A small multi-label image tagger, trained from scratch.
Training: cautious_adamw at rate 0.0039, 8800 steps, batches of 256.
Rows from block 2 of a small multi-label image tagger, named by matrix and row number. Rows with one number belong to one channel. Each number is 500 + 40 x the weight over its row's rms, rounded and kept within 0 to 999. All counts start at 0. Numbers have three digits each.
After each channel's rows are labels from the 100 images, of 14848, where the channel reaches its highest value: "patch colour" is the nearest of a few named colours to the mean colour under the peak. Only what is clearly more common there than usual is listed. The data: photos with spoken descriptions (Open Images, Localized Narratives). In brackets: how many of the 100, against the usual share in percent.
# convs1: grouped (8 groups) 3x3 conv, stride 2 (model.blocks.2.convs.1.weight, 192x24x3x3, each kernel summed), inputs within the group 0-23
# convs2: expand pointwise conv (model.blocks.2.convs.2.weight, 384x192x1x1, transposed), outputs 0-76

convs1.40:539474409500545442451500500453539493521435462532530478473462490550478449
convs2.40:501509499537522498503478498504439517507504535496499555464505474519578361502490502491543501516485545493600511498498499498469485579583473494498504517516515504486500525503507497462499416507524414509499508500504498491471489533460512527
patch colour: grey (62 vs 31.3)

convs1.8:639489527476527533476500499535472482573482461464518443509500505497472507
convs2.8:494502495501503505411523516526487483533498513458496465577503420490517529500503492507499534500498496485511477504362494497436495524489562509483477510495542516498526484500379505497491495360478475569495489367518494454500406510495534492
patch colour: black (38 vs 16.5)

convs1.102:528481554518500425501538521487524494500425491521419564522528567507468453
convs2.102:497493505519496503481509501503494510554510505499473484508484434526501491427491514743492549494446496481464488499480501494404496442506522514496568477495498532476547501542489515527519499521495501506505506550494521488510474508532488489
patch colour: black (37 vs 16.5)

convs1.49:457484513500447446490500517462581474515569476477462496608470527497488483
convs2.49:519495499395492553328484389604517500456509476512392504494413501504494505552570506498501505506480533504502522423484488522489492479510506496565498523375535546499491505503504467553470498502483487494490481499580504504504499501501507440
patch colour: grey (61 vs 31.3)

convs1.0:474458525438490557454500452461447531499592560514484520473522469462459512
convs2.0:506495503519484499490495494436501515503446511491582501506498508585506489469487512470498512484529503401527501504492490529501500491593507528498501496449503500546510524447492497476519501501483497599500479483455498499505466504488507496
patch colour: white (54 vs 7.7)

convs1.147:487548494434486525561488490507500475500608444462549552565490498517504495
convs2.147:500478482491504504508488499495484449408574437504508532471476497500484496502496506502484500504487500494492453513456641527502573533483509633464508507547514436539516570461498495503494539498512522582499462478488520505457511624486447490
patch colour: black (39 vs 16.5)

convs1.180:450499500495495514488589502481526551480474500527588563460529493506589500
convs2.180:293497564543512493475504505497464490507570501501500489479501498543478434507502519392460459501486498475470514501496476499530506476485500515441496530387509507515492504426548506504509572475523504589502469499506506503500502499525542613
patch colour: white (39 vs 7.7)

convs1.191:466497500504517493395541505546476498408486484476566482454478500438469500
convs2.191:500500431431509493475640434449487527494501499510515514494355404509514506498526534505503513454505506530361426540440450493501502493516461541489489526492495389527466500495500487502548499506564559509424455533491517583504503494502507491
patch colour: pink (30 vs 9.8)

convs1.99:502495521422500509479491455431500483500461585488534522420440455506467478
convs2.99:412501504511518493491492501473492490500569502513509510516507511498499425539497460463489475488426526462497505438494442500474505526496494498484492511507474487534551501458493505480505517496507496508494611561494500502498483501491508627
patch colour: white (28 vs 7.7)

convs1.23:492467443510552526514500452427482596485488458516569510485456515551488471
convs2.23:499489504494479494497510466486502517473415523461595487512468499627509532426528492618538480469537654485613472560379505529496488479491526471416501544506507454452466508416490487483465500419502498498478495489522497501503500519468505486
patch colour: black (39 vs 16.5)

convs1.139:472449505490455505475498499461428479422500498494495399500436486500433499
convs2.139:500528508439516490497451480488504579501389544521509523500437503488481506521510501470506501496722494516497495458533478500511281489488534507520464637474487477542501490501579496500543510499493505475497505486459492393499489425504597498
patch colour: white (57 vs 7.7); pink (25 vs 9.8)

convs1.184:534492500461514552521515499482500533569610511519530532454580487552502500
convs2.184:500495491490408499386500423479502502498512499402558508517473520490498587486511592517585516388506593480517463504498457444507501501496519489452437474514497503590483390511491507501509491472497509499545491504482511602553501501524501501
patch colour: pink (26 vs 9.8)

convs1.41:488542449500495431499500500469493458421528437498549527464415485481479449
convs2.41:499502515508514499513489518505519477509530526546460501423529511487518514500538437498482501497499497509475500463505513555511496462522349534511500410531502478553506499625500451498494572506504498495485497624509474494501489497494481502
patch colour: grey (63 vs 31.3)

convs1.128:539536503508510483491517421506494472471500436379421522500469518500500488
convs2.128:500456508513508502500500501570499499501549484496472445464508423501503495511527447472507489500501513551508617471416497499507434505486366494503477454510502500490499501506501469497492504521540490508453522534517498659444501512478442507
patch colour: grey (62 vs 31.3)

convs1.166:454571442496519456555496493518500438434504496476487515551497485413452480
convs2.166:505449513491534504436475501535478497502570502561498572366476476532436458520478479499501477502491501499522506472493520504497504520514476707510484655547607484513499505487507492497507499497496505501495517429498503537493564589566473503
patch colour: black (37 vs 16.5)

convs1.70:482554430500506538527500413504510578458510476568484478532562534481502503
convs2.70:499529503530496494485578507490535520508507395457536475497541527482500475443496492495484512504524522417563468492472452501501484497501393500494503492503490495500510565464502490502585520493478500529499514501482476537513497502513514479
patch colour: black (39 vs 16.5)

convs1.6:479480456469536422449500502503440510448470510456517537505514430551423496
convs2.6:500471498631352499570477501501547600481417536499477508473449472492479501465511492492489493534479504508499495453511557499498491502396499497468500515503514498542495500523527489502492500438503497482596498562482549506467500511571545500
patch colour: white (25 vs 7.7)

convs1.1:465488525539589441475500506517489552487473555496569499529507525591473514
convs2.1:489492426460499501502468448502567504481479461437516538481395428503505529442446502508545508458406499499507506462431500533461427552557439500481467418414517517489452504500551510514516505467516517504505437521434488502512485502500495514
patch colour: grey (72 vs 31.3)

convs1.60:422500500500563500417500500501501500380500469528515503500500500486500431
convs2.60:500500500500500500500500500500500500500500500500500500500500500500500500500500500500500500500500500500500500500500500500500500500500500500500500500500500500500500500500500500500500500500484500500500500500500500500500500482500500500
patch colour: pink (25 vs 9.8)

convs1.3:535500469553535499585500484472509623476482504476472513446514509519515451
convs2.3:502473428478492542497501479492523536488480510492505511475485479495499516437474488572508503462503589496577494498483504486514480477596477479456522504498508489426501501448502509497448528468529464500458458592503505466516512485477506519
patch colour: white (26 vs 7.7)

convs1.14:526464510501495522465500403490535581512494532529515518486463442506449415
convs2.14:500492501516514501478508507499555515513427479511477499516449499379465492494509524504502513373498505497375435488499501395485502484480502496504410501483501500524507497506502506506544500478466509477511511411480500522485498504531513505
patch colour: white (30 vs 7.7); pink (29 vs 9.8)

convs1.21:468505483496513490475500480469496510486504460506671493508475472533484474
convs2.21:500511539520489515497497477499486494455495465500429511491435501408490513488501515483500496503484501498520497483528516490498500494502503520405371531294503496508495478439627487499498508501505501490547497423521499490507504484447500523
patch colour: pink (29 vs 9.8)

convs1.26:519521469500521397458500500500507525504546479533520512532376492498455518
convs2.26:500509566503551497531522504504547491488501501667501479453523564544538501505509471475467507505493503504492564500555500494509507496543454458499540564462490495496496492505493505479497539528518504513485514505468429538511514500481436502
patch colour: grey (60 vs 31.3)