From a checkpoint of a small multi-label image tagger.
Model: 12.3M parameters, 64-pixel images, arch resnext, norm batchnorm, activation relu6, widths [192, 384, 768, 1536].
Training: cautious_adamw at rate 0.0039, 8800 steps.
Data: trained on photos with spoken descriptions (Open Images, Localized Narratives), 203450 training examples, 11.1 epochs.
Rows from block 7 of a small multi-label image tagger, named by matrix and row number. Rows with one number belong to one channel. Each number is 128 + 24 x the weight over its row's rms, rounded and kept within 0 to 255. All counts start at 0. Numbers have three digits each.
After each channel's rows are labels from the 100 images, of 14848, where the channel reaches its highest value: "top examples" is what is common among them. Only what is clearly more common there than usual is listed. The data: photos with spoken descriptions (Open Images, Localized Narratives).
# convs1: grouped (8 groups) 3x3 conv (model.blocks.7.convs.1.weight, 384x48x3x3, each kernel summed), inputs within the group 0-47
# convs2: expand pointwise conv (model.blocks.7.convs.2.weight, 768x384x1x1, transposed), outputs 0-127

convs1.376:104044164119126126129096142086115058103128095126114174128128130128126129076116096128128134125117110115115128103112128128128127131099139128125128
convs2.376:134127131128132110145154166113123130172112132140129139131128107124125149108123128090215128127135137119096128111130177127121091124092119124111126145129129127161179115066166133132127119129128128159129130132137133120141129128131065122109121153122137179126127124130128137161109123093122123123109124130121129123213147098099128136129150123127095121127128089122194128121130123128128023131124
top examples: text has "man"; text has "wearing"; text has "person"

convs1.174:157088128129128128095128128118128127132123196116091202124162129184128172133143136140128095146133128130130125136128128135128157075146135118130124
convs2.174:128123128153125156134125085131184128085103066106149151113114112057202129127129131119136102128117080137085128133133127129056178127137141131129128090128134054180090130129120151118128125128145128108131133117150095124131132117128089119125033087130126147160137128142128138137131109131128107139137169097128125132121128129128129127128120115130128129126132146123135130114056132128147129147137
top examples: text has "people"; text has "standing"; text has "sitting"; text has "group"

convs1.111:128128086127091121131123141128138136120109104149128108132104125127128128128128142123144137113128147083130121128110113064128126148130088116021110
convs2.111:109175137129114071114130136127138116166129129126129124129175112124086133124132138127124124118113123131116162140128128108137172123150128126128134130138115128132143131126120126043117131141099128110128072117103078128113104131126150196128140153116167091096126135061096096155127131129109137127128132098118143132133135137126126182116142136128136112133115119128127128137126115126137085134079
top examples: text has "food"

convs1.211:232128128128187128127128123131128124147128150125123128126131119120128151117110157139128129128128136126128130121154213128128128157133155135128151
convs2.211:159150128113128130128128129126166128172124129128127001128128170220073018128128128128128125128128128089126137127129128124129129021112130128114119123128128127130127128127128128128128092128128128205112128104128128128126128129128128128128124099225128152127128136134139128141128127023139129184128130128128126128180128128128128128226128128177128128128130126128091126127128128128105118128128
top examples: text has "wearing"

convs1.344:163052090129128129133146135096140082162128137126126124128128125128086131102112128128128090147133139170121128150103128128128128102109063128091128
convs2.344:072133132055132122130132161129135129127125136102110138096135129135129086135111153127087124128128126141104111127112087126131121125152131124097128125110128136134107097130131128117125107133125128155132130130129103130112119118126099126032086141084157128110099128108122128025128133151134120135081129123139073137148128159085141134150131137112137118136113100090054108113119132128122130171129
top examples: text has "wall"; text has "man"; text has "wearing"; text has "front"

convs1.136:128128072111139132093130155128100155129100116130128126124121125153128126128128145119134132131128150136106192128051113099128146125141127126117053
convs2.136:128086125108127121103205138132143132130137157145106139126131129127138122137157154117085128128131134207144147120129142129132123114134101146120131138142101121144128087151130118100132122128124128088161098208126121099140123169121133150149136124132129118128109131119132117069148158128107081163098195073131129128148171117129127132125167127129123130125128121121134125127131129125049123126124
top examples: text has "text"

convs1.99:128128127085142128095128196128082128131131125117128125173132126151128128128128207163112164115128128119146192144114130129128135152115129125113133
convs2.99:129115128130130116135081128079113138144128098144139075122134108255151127137129150114127154128142106133128161181130120128130088128123190130132128121131136131114228145132125189125128119128128128113131128109122108128128127127152129126145129110128129138122128128143128130095222116128141127128128130126106154128212115089134129128249138126125147128124129132133136128139138127129123129138109
top examples: text has "text"; text has "poster"

convs1.108:128128111153155128117128100128144138102053144106128077059127093130128126128128121132134102158128147150158107128101142131128110132068132124116134
convs2.108:126129128069144125085137143128156133133144129121127141118140129130134117159194164112125120130140104241135122120121124129138216122129114143154166138101125116223140127132113097136145132128123128126133101134124129130135091133144142151127109119128121103127128128130124098012129127155129136187138188096111127121128139105112132122119141123117185138142126125122126121125128131128097139105135
top examples: text has "food"; text has "plate"

convs1.292:128102121172128128110128136128173077128128194128157128128128128129119146128159124128128128128128128209128128202128139128124128128128113122159128
convs2.292:128155128154142191147177109134134128136119116157166128129103129126166117131137126127129127128091129139099108136125107130108050123129079125170127093153153077137101125126157129107124121127159128130128149100067134101109130126135119120108121128135117138133125127164134128141104118088126104144143099128128128128122111128132128128117167118132115127102131128125000148146074137128085114136183
top examples: text has "people"; text has "standing"; text has "wall"; text has "sitting"

convs1.362:152155085181128128121128120084141142172128119186176141128128124128108184133115127128128123090181153142130128166130128128128128138126155128117128
convs2.362:143197128145128128124128128136123128128135130134128120120142110255128000124128128128137128128133128133137125127255169129127120129123121128129128131127145128128128128128129127255128128128128128127128128214125128128128142134128122135128110000129128128151128128129128129099128128127128128128128129127128133128141140128128128128126133128134128128128128128129152128134125128128134126129128
top examples: text has "wall"

convs1.319:128137129101128128164128114128091125128128164128113128128128128127149111128214128128128128128128118113128124103128138128032128128128191129139128
convs2.319:127134118133128147119098121137115125097126141129120124108141092114092128131111179142112129129122110036131111121122140110105127122133128105166143026129125110124122113129125126122103121127126128132169183135127129120129126090112126130132121053097067127114123136126141162142121132060166114125152099095114132133038165127134114187130000130132045135100134130128126129120123141127137150138127
top examples: text has "standing"; text has "grass"

convs1.102:128128096125160131128125115128123159145108133158128157161130161110128130128128128128078150077128131052123118128122163059128115134126124101099137
convs2.102:128165143100112054126152109121144128161133154130126114114127121145135113126130135115085129129120122117126148132123096090128238101131110121147128101098119134084130107119140113090122136162094128132127101131123081124121118124121130145126117130114145120127132134014124082160124113127129133177125159116138148128128131144128120168123128135135158119128101133126128128127110090127104079128145
top examples: text has "food"; text has "plate"; text has "table"

convs1.91:128128128128128117128095111128126115103128126128135128111101168128128029128130128128128128081128128128083125128128128169128086128058135115128128
convs2.91:115121122081101128113145128123122127128125137133123128081104120119128159141125109138119128152163116117133124138145149126123119123139120149078127229121126130128140128151128110131131128124152128173057109137128129129139114123139079077105120168133137144114129116091124126097090125149131115168083137142108136133139130118128130105123102159169150129124125126130131138176136126128124115118103
top examples: text has "plants"; text has "grass"

convs1.181:132080128130132128120121128071128092134116162136099138149137146127128110155067092153128152105142128157130114146139115174128160152114152094095094
convs2.181:125086118157144180150085067109124133113121128133039137126133119136128077131135141138124052127122122104128109126121125115054162076126141125217135051116128106032155129127135121128118114135115128125128128127128151120121125056091129129139140068047116191117099136124133126172097128075156131127153099132125107130125169129127166139124134124143130122150084131129102128116127085128128136124142
top examples: text has "people"

convs1.239:074128128128114128086128093109128163076128130112126128148122116087128125073087130099128182128128165128128100141124115128077128107125128102128133
convs2.239:112116130187107132135115132129114121137165115090124127144147129119139187127123147121124124126132122124139122124132101055124135134146081127122123135144120138075121122109091099086126144128061128124125125134128127120140113127108131094124106139110110127118144143133131129061126124116112126131135106130110127126125140105130096088134102111139142122157172145193075133126146134130186118141114
top examples: text has "holding"; text has "woman"

convs1.383:127140137131128127128120142094191117121128168126126158128128142128133123183139111128128146178155128203128128125155128128128129186150128128173128
convs2.383:121151132086128118128156123137101126133142133105120132092142127134131118125126146124133134127129125153074098121092097110132128125143167130129131128119128128151129129094108140113130128130109128152129132085126121104115105154121105128073118156110157136110129100128121129148154128127140112130109132109135131131132126127124135136148114131140119108124136135072114130101118134127116113134132
top examples: text has "woman"; text has "wearing"; text has "smiling"

convs1.238:156128128128070128106128092097128100062128159128077128160120117106128134136129128099128151128128182133128143107136124126111128123077129080128131
convs2.238:128104128133120121137054143138124126121129106126122130130124133059176131129125101105132134129125127141131107124125128130127129255128128126063129154128133130137130119115127173113098179131141128129127128073119126013110126129127125123098113128132123159126046122095125156128121202123137108120122136131128128129130113136126133136119090123128121132115098128127132099126129200128130123086130
top examples: text has "wearing"; text has "man"

convs1.217:151128128128169128122128122160128099143128073130139128065136127101128141124125144126128114128128085135128145032142175128137128146137142125128142
convs2.217:182135128137128145109201110141149128132113116126152088093229128156126113129148128154146129128130127127119120135126138128110120095133161137145123060129114113163131136119128123158128135128127128125128126123126128128072132108098156137084135120162093131128127127092128118062137128138128127177128026125128125128125129109128128128125124128125129128115128109128042125165060129128125128154127
top examples: text has "holding"

convs1.261:128128128128126159137123183178153135143128131128130128128128144127132116228128128128183197131128119150124128130124156128127129128128128149134135
convs2.261:136255128141127165147255134129127128127140172129239130090133143125135134129136100090135128128129137120052134096134118115125051128145209179112128113125129132130117127126114171127133132128151128072144122172143144137126090250128147121151112145133136145128128118128128145082129140137143127091119131126127120128078133126127122154130130121085116128123127120103127075128156121128149162133125
top examples: text has "buildings"

convs1.346:131062108131129123129114121107145056123128115124120098128128128128129132099137075128128116166156130134064128127087128128128127103118076128122128
convs2.346:105133129069129124133119150160130119126125139081117131126130144147150126123120134101125103128126129135130119099108052149134130131130132130113110143126127137147098130100094140073126127130121128137131115071129099103110128125123123131077127138128128134107064121117117128133130127130153099117082133116127126132131127163104130129161111133106127127131115127127132113128103176116137134129129
top examples: text has "holding"; text has "wearing"; text has "woman"; text has "man"

convs1.122:128128115122136129091126114128132141124101128130128123111123118131128128128128164133077108096128123076150144128081207073128085133122125122085110
convs2.122:134128131106123082110128118120154127131133127124142125116124130171155131139128136096102135127127126106119126130105080118138215137115132151156126099112121154073112099115094120055122137137093128116133106158127097182133119131113218129172077120119170129126137129094123087167127129139128131211123141128111130126136129203125126170135125165124155118138125129112107138105132100128126098123122
top examples: text has "food"; text has "table"; text has "plate"

convs1.175:131065128159129128093125128096128122138103138145070137159108177100128101124092143090128156118131128155168125134157132135128145163104128146124096
convs2.175:109058128139120171143110125110155142130090132129067118127094110138130128111131127128141073128174184122129126167119122135127127112121113127142124109157106117148126126131136144122128138135131128125132128114094195156063126105120128135135151123114142127156136189152180128117102124083128107142111119128074116097134132128127160122185119130129112132212128131153128104135127085130125133131127
top examples: text has "people"; text has "holding"; text has "ground"

convs1.357:133047117123131135114114097128115034153128138124138122128128098128075130123130116128128105153123143137089128150086128128128124114132147128130128
convs2.357:124104136117141127135129154135137129151128125128122091119096129140098130129133065037133127128128139120029134136130120140141134100111136212128128130124179128156133101126104097168133139135065128169158128090033097126071129117134133100153124124137126131136172128124128129160127125115125140131116079128126064126092151121126129136121135130126086132127131128127143179127136124128123126135069
top examples: text has "sky"; text has "buildings"; text has "road"; text has "poles"

convs1.231:135128128128117128101128121119128141114128124100086128124109102105128127027093129064128174128128111086128114103129136128133128138106128094128128
convs2.231:130108128108133126114135128125136134173126130103125090116127142119128127122138175126121146128119123129134131159133121120115136092101171121000090141121123118155093062098133127102121130128084128131157132122065157124130129134134143129149115125126129130118113126123154169153130128114198126152128162118120128143142134083126122124179126161129124128126133152174225176128125128128093133127123
top examples: text has "holding"; text has "man"; text has "sitting"; text has "two"

convs1.38:128128128131040128128039128128114128128128135128128128128128106188110128128128128121128128128128128128128130128128128142128128128128193182128126
convs2.38:128128128000128128128128128128128128128128128128128128128128143128128128128128128128128128128128128128128128128128128128128128128128128128128128128128128128128128128128128128128128128128128128128128128128128128128128128255128128128128128113128128128128128128128128128128128128128128128128128128128128128128128128128128128128128128128128128128128128128128101128128128128128128128128128
top examples: text has "table"

convs1.353:072129086100126132133119138135144139104128141108099150128128103128157112183179123128128173157105119176155128110128128128128128132124107128192128
convs2.353:131145130134110130112128130128133128126104129111097127083128137104104191119130137143116153128130107112103128175070120126140121105120143208130088132131119182130115143072078120098124132129128128114142098129103108123133111129134084119132166128132129129129153128124134111124133126126134130150117120167130137128176121116126127127129125133145117127120134125158063128117107127128151120126126
top examples: text has "two"; text has "holding"; text has "man"; text has "wearing"

convs1.106:128128129123128127165128122128155140131118175238128115122133095121128126128128122132105126127128131139108125128199132121128181129128112138112130
convs2.106:128130128135134135123102144135104127121123129142134131066133152139123158129130128123088134128106124138111131169152104154112135125134132144152129088128088120115134090129133119132124195128093128132178139119101126129139107124133124083160116000135182150128132130107127100117133118131129163186128148156117128128130130130128128131147112130075129127126117149124086127129124109128094113146129
top examples: text has "wall"; text has "table"

convs1.75:128128128128128168146148162128128145167128128128128128169163171128128242128128128129128128165128128128125160128128128161128125128161128128128128
convs2.75:128133128124134122129127118124136127116118120124107123139103000252126050119128145130130130128124135111106156120118216106119131115125104114130128142127157122137044112118102131216128139128134128131128127126127139131133114110140112134115172149115189119128129143146128108125122141125129127120121084128149136130168133089125126127150132127127184131128129121133145115130114136128125133145141
top examples: text has "trees"; text has "sky"; text has "plants"; text has "grass"

convs1.278:128131128130067126088131104129125142115128162127098128130128120130160144178140129135150118137128113124120124142115072128137043128128136171120168
convs2.278:121180121131120096127142136126154128138129161116095145074125129130116118136156120129094118128087098148142138131128179120128126122128131117126117126122150115131134126130130122126133115073126128030158109142177127129119130149104128128128099106109107123128134128130129074063140137128109107125117043116139126128151144109108125125092129109144117126127130129126148134130130071128126145113125
top examples: text has "building"

convs1.156:112100128100128128166120128107128115146121142087141116133121102109128090121090071143128138127126128057094151125129136123128171145099127101102079
convs2.156:131132126153136136126099128085131140121118119164095137126120152126130129131127129143122127129129136130128117134119121095088126101120132236159130131126075128129099122111146127115130113128130128115124135120094127180092088038126128130128128137091111145127128106131132118129113129103158128136135100200125110130135125112131137126171146219126138126110094133123128133115127127127127128067130
top examples: text has "trees"; text has "sky"

convs1.235:104128128128054128115128083155128091148128122128103128111155106120128122068092126125128154128128090141128121099139098125081128139166129088128120
convs2.235:148138127049140119160121107145125128126114125132071132135106128120127103132132159120125129134156120130116125150126112135124125175068170120020078122112125106150150126111147129112076160128118128128129132122078132129127130122118125047138108120114131123118115083076164130162118128094142112129120142106093119133132126109131116131129110124130092124090126127081194147129078124127130133090129
top examples: text has "wall"; text has "man"; text has "table"

convs1.143:128128135113132128110128146128072146130137110147128149139113129108128128128128159142073115071128128119140156138039128127128152137150124100125075
convs2.143:128124128104128131128094128127153128128127073128152114127140158180134105126126134120139128128125121119163163248128111127130116121128135119117128129128129108096128128132128129082128137128127128128143128140128128128097108111167129128140129056128126139127128128194128127124168116132128129124128064150114177128168129128131128128127120128128135128128128154135131128131129128128136129130121
top examples: text has "text"

convs1.125:128128124131131128118128110128123135187124165156128212106148212137128128128128124128133126133128132104105163128157119125128138129135131115179129
convs2.125:109129135054124115136128126130122117106157166114120111135126126161133107123127137124124142128109110128128164128123127079132183130136129115165139132104108130133142051132128094100148142128119128130145140150144128107083132145131077166133132115130113162125104122074130123139126121152201124125117170128131139121117130130121118129113137148129143128078144131124129129117120128128130119130186
top examples: text has "road"

convs1.78:128128128128128085126059129128172087100128090128126128121145076128128126128135128139128128093128128128170154128128128122128092128165148200128128
convs2.78:137123122156151084131137118132126146121121127125126126126131135162117121142130116126138132128120112128082128131133115126130145148127130105133125127131126151124079167135103170120137113127130128131126129158158117143143130131126134127140111144128144093139129110167126119157123127113129164128129104132132134135086136134117126162128097100097068112114127128168122118143127134129122128121138
top examples: text has "trees"; text has "sky"; text has "building"

convs1.343:144056080128128122152120109122124067085128107123114122128128099128160131093139090128128109133141116128131128087077128128128128106138079128132128
convs2.343:127177131171121138131118130125097121130123145134131148111141128121125138104124122105181124127141118162111130116100134087143119124141130125115127129117107125164136118058147123128128129130108128137130132154135125109129147131127089111087032146116149156099079119152098090168124128124128117123102128104131116125133130100094132161142118115141091128129136130119128127138134129129125031119130
top examples: text has "man"

convs1.365:085023130123124121125107088101112117111128126116112092128128139128127109124104113128128117121119127127065128119078128128128124121100104128131128
convs2.365:127150128114134136081126188136168134135138128141120125110126135192134131103119135087126115130120128129110121129132140107126119134136064134113121127106124137112128185124125129108133099130128128134134131127127083132138133124149120121118067161120124129108117131146130127120131116121122123135120116152116141142159123163126105128130050119135148117142128130128112126140118139128209114137132
top examples: text has "man"; text has "wearing"

convs1.148:119141128109128128113119128136128120112115116114132127079116093115128115149108080110128100128137128057108128150128114148128120088111142039120104
convs2.148:116123127171160126115132146148128127152139115134126123107146129128121129082110093134102124128149129123135129142132139069114125094183047135117137147107181130138116125118107107122125124128077128127058128125129127200132119155139115120147098127128083135155126146132127128110118142141125148140133118137097131129037136121121128135128135128079131130131127128127133169152125091128117090112129
top examples: text has "man"; text has "wearing"

convs1.379:102000113143123127089125087091103091127128132142141110128128122128107138138137108128128121133131132124131128129122128128128127140104144128108128
convs2.379:128124130064137146122129143128148140120136127128144124124131123189141134075123123098128128128130134133129095131133131121124097128132059134109125137074157146150127185127124122128124070130072128133129133166094111128121128131129120132147081122116119138107110127120128145125124131111121063126116062128138130149127119164122126129138121121146154128135114120124129136159131122128125109114129
top examples: text has "man"; text has "wearing"

convs1.205:117128128128062128080128108113128094086128122136098128122084137083128141091099126103128160128128122113128132156144092126082128138108131074128134
convs2.205:104102128130128127126081137133111126120081102128097132136146149110147111131131123130140139121107128127145129126119113129101133226121126127110130128134128119129134129049129138111112126128128128136134158126140129109126101115119128104081118130132121128115054130111129131083131157130130122123130140114124135086133131128111128128156082129132126132101116128149113135123140171129216127058134
top examples: text has "standing"; text has "wall"; text has "holding"; text has "two"

convs1.355:085046109130128129175122101140150085131128130129135150128128143128058139107140099128128103160134131147098128129116128128128128149171153128132128
convs2.355:120128128117122139127122149101158129148129129119103136109134120118129135073126126128107125127128135130123117127127118148123122141128055125112129137113152157159135120143122128124128079128104128131130129127123132127116127126129140166130131125115119153111085126112124146144131133130118081144109113123127082135178124186134136129129104114124179125149117130055130129172128159128218137127126
top examples: text has "man"; text has "wearing"

convs1.326:128124155143128128237128096128122088128128122128093128128128128132116093128164131128128128128128147140128127145128111128104128128128122208129128
convs2.326:119142124128139130127126094128098178117067145194126130123120113145163130128119125128160098130137123115138053141131131096089126132149126144137130135132142122084128128160148115128128080161137128131138120096127121099095139134117143127125155128126128130125125096127145126129140129120102119132127121113139115131089190122131144141201088127107122133150119175111120139154163162128127129128140
top examples: text has "people"; text has "standing"; text has "grass"

convs1.378:139125058129129147097109134125121096129128118132134056128128162128103139087148112128128114132113132126050128127112128128128125111162090128104128
convs2.378:122131129131128132121127159124141125128141107116108127127125248147099127081118116044105041129127131129097118138125141123158132077135128182092128123142150139126156122105084097201122128137118128136165132046033096127054141121128096113179164126126143138135134110125133075121133121131129139134126069123116016133076147126123120109112128139122055131132118108129126216134123113128128132127115
top examples: text has "sky"; text has "trees"; text has "buildings"; text has "road"

convs1.325:128110169068128128069128102128092089128128127128131128128128128128089147128121165128128128128128126091128129115128110128160128128128128053071128
convs2.325:127167128216131086130166147131128113124151124142165170136136137055123118100128128131140171128133120125126123116119101095109109144136135117114129060127096132117107106114116077106128111128126128140132133134088140126136128144114122124135132134140120122114179148128112096112150133112132097131129073132125170116065106140065118128153145152130132126128159143130120123254128121128138116109132
top examples: text has "wall"; text has "two"

convs1.369:130101136128128128121128106101051127128128133125126107128128132128181116087099125128128125110163128045124128125122128128128128112128133128058128
convs2.369:128128128161128128152128128128128128128083137090128128110084128128125128128128128128128140128128128131128128133128128128128193124128128128091128128128128140108002186128141162128128128128120128128128128032128128128128128207128128112163043121206128128128128128128128128128128128138128128128128128152128000128128128194128128134128128128128128128128128075146172128144128128128128138128128
top examples: text has "buildings"

convs1.227:085128128128090128118128108134128138148128124144138128123132143096128129026140128077128163128128110094128091122126088127082128128133129099128124
convs2.227:138143128015139122241098101137129127121069129126094133133152116100143143119137116112136104130160101128127131157128120126126106176078134129044126128122118121137138107111142091112124192120126128152130127101129127141135127128123130089139139129077140143106105081087145127128123143131134086138095155102135116167132108124090107139176122123115118095129130125117149140178118121128058127128114
top examples: text has "holding"; text has "wearing"; text has "woman"

convs1.360:074147026152136128129128128137137132101128071148142130128128112128053125131129128128128117128146113134121128102128128128128128131128161128132128
convs2.360:171129128126128128139127128129127128129128129128128028077127127178028005128128128128128127128128128128129150171190128128128128128128164128128128131128129128126128128128128128255128128128128128128128178130128128128128128128190128128128125021188128128204128128128128128131143169050128033128128129128128128039082229128128128128128128128201128128128128128133128128128128128128128125129128
top examples: text has "woman"

convs1.194:120128128128048128086128069110128065121128110142099128096134123124128140125119127151128148128128119137128137075150075127099128151123135121128137
convs2.194:115102128130127117179122132125107125111074112132124147144128147131147095128129121123140130131129117136153122106125124130107130195124169127126131124132123129131133143110127155121112136130128128117129128078145136101113117127119125124073136128136134137128056134118126129119126144127123122117128129119130127122129127140106139153129095129131098136100112118073108090120123171128125125100135
top examples: text has "wall"; text has "sitting"; text has "table"; text has "persons"

convs1.144:175127128148128128109128128131128130134127153111157139128185191160128198135119152155128160150135128172146127136127128137128128165171135116137157
convs2.144:128108128107135141131150098124128128110046021077189167120123126102181118134142128099130131128094102130109130123148128130119117137126119134134126117116128065143108127116119191130125162128149128145129128126163127098126130185131073093119028128130130118195126136140128095141123124095104128129131173113124119131062146132128092119130130109121127128121132127126118116126127137128135128138135
top examples: text has "people"; text has "trees"; text has "standing"; text has "walking"

convs1.193:128128128128102128120128111116128132118128155120115128132107113097128124029097129048128173128128127092128133117131142128098128124122128086128126
convs2.193:144126128056130126153131144153136130162108127144105126122104131127124144120130142108128125128124119128129127140128136114124120123073135128000039142123124124139104086105159097080080145128129128139134130125080175123153127123134121101150123118119131134121129110117135151158126128117177137150130160126120123157129126112127094126142129141124123125112135145132255203129129121128048109129120
top examples: text has "wearing"; text has "man"; text has "woman"

convs1.96:128128125106182126123128088128123138114098149128128085092153051131128123128128125134085111148128182160125156128079112144128125123142142134113145
convs2.96:128129129108132125076156137128130136142153127129127132101127129139136114168170171116088128132159122221178121121117135147130162121143098152128145140112107126200108124136121112128146124125081128124140122184120134090139096142139145131130107105128122102131132149090120059000142129128123105190127195079128133121162146114114150135135161125122180132127133126121123121127132137124103145101142
top examples: text has "color"

convs1.254:128126128128144061122132106052120120159128132130111127129128136123141079131103147125132127121128184153122128121107089128125128128128123061140097
convs2.254:141114123127122124127102075090130127102117119106121120104128131108130130130125128142091125132132137134119133128128123102130126130151104105128047128096127127124060087133083127120124129121128128146118139109129115163102105126125103131127125134122130131123095124121127115132127133108124130125157128138170089123130140128121104142154130080131127128130126105128099129143119144128126122076110
top examples: text has "grass"; text has "plants"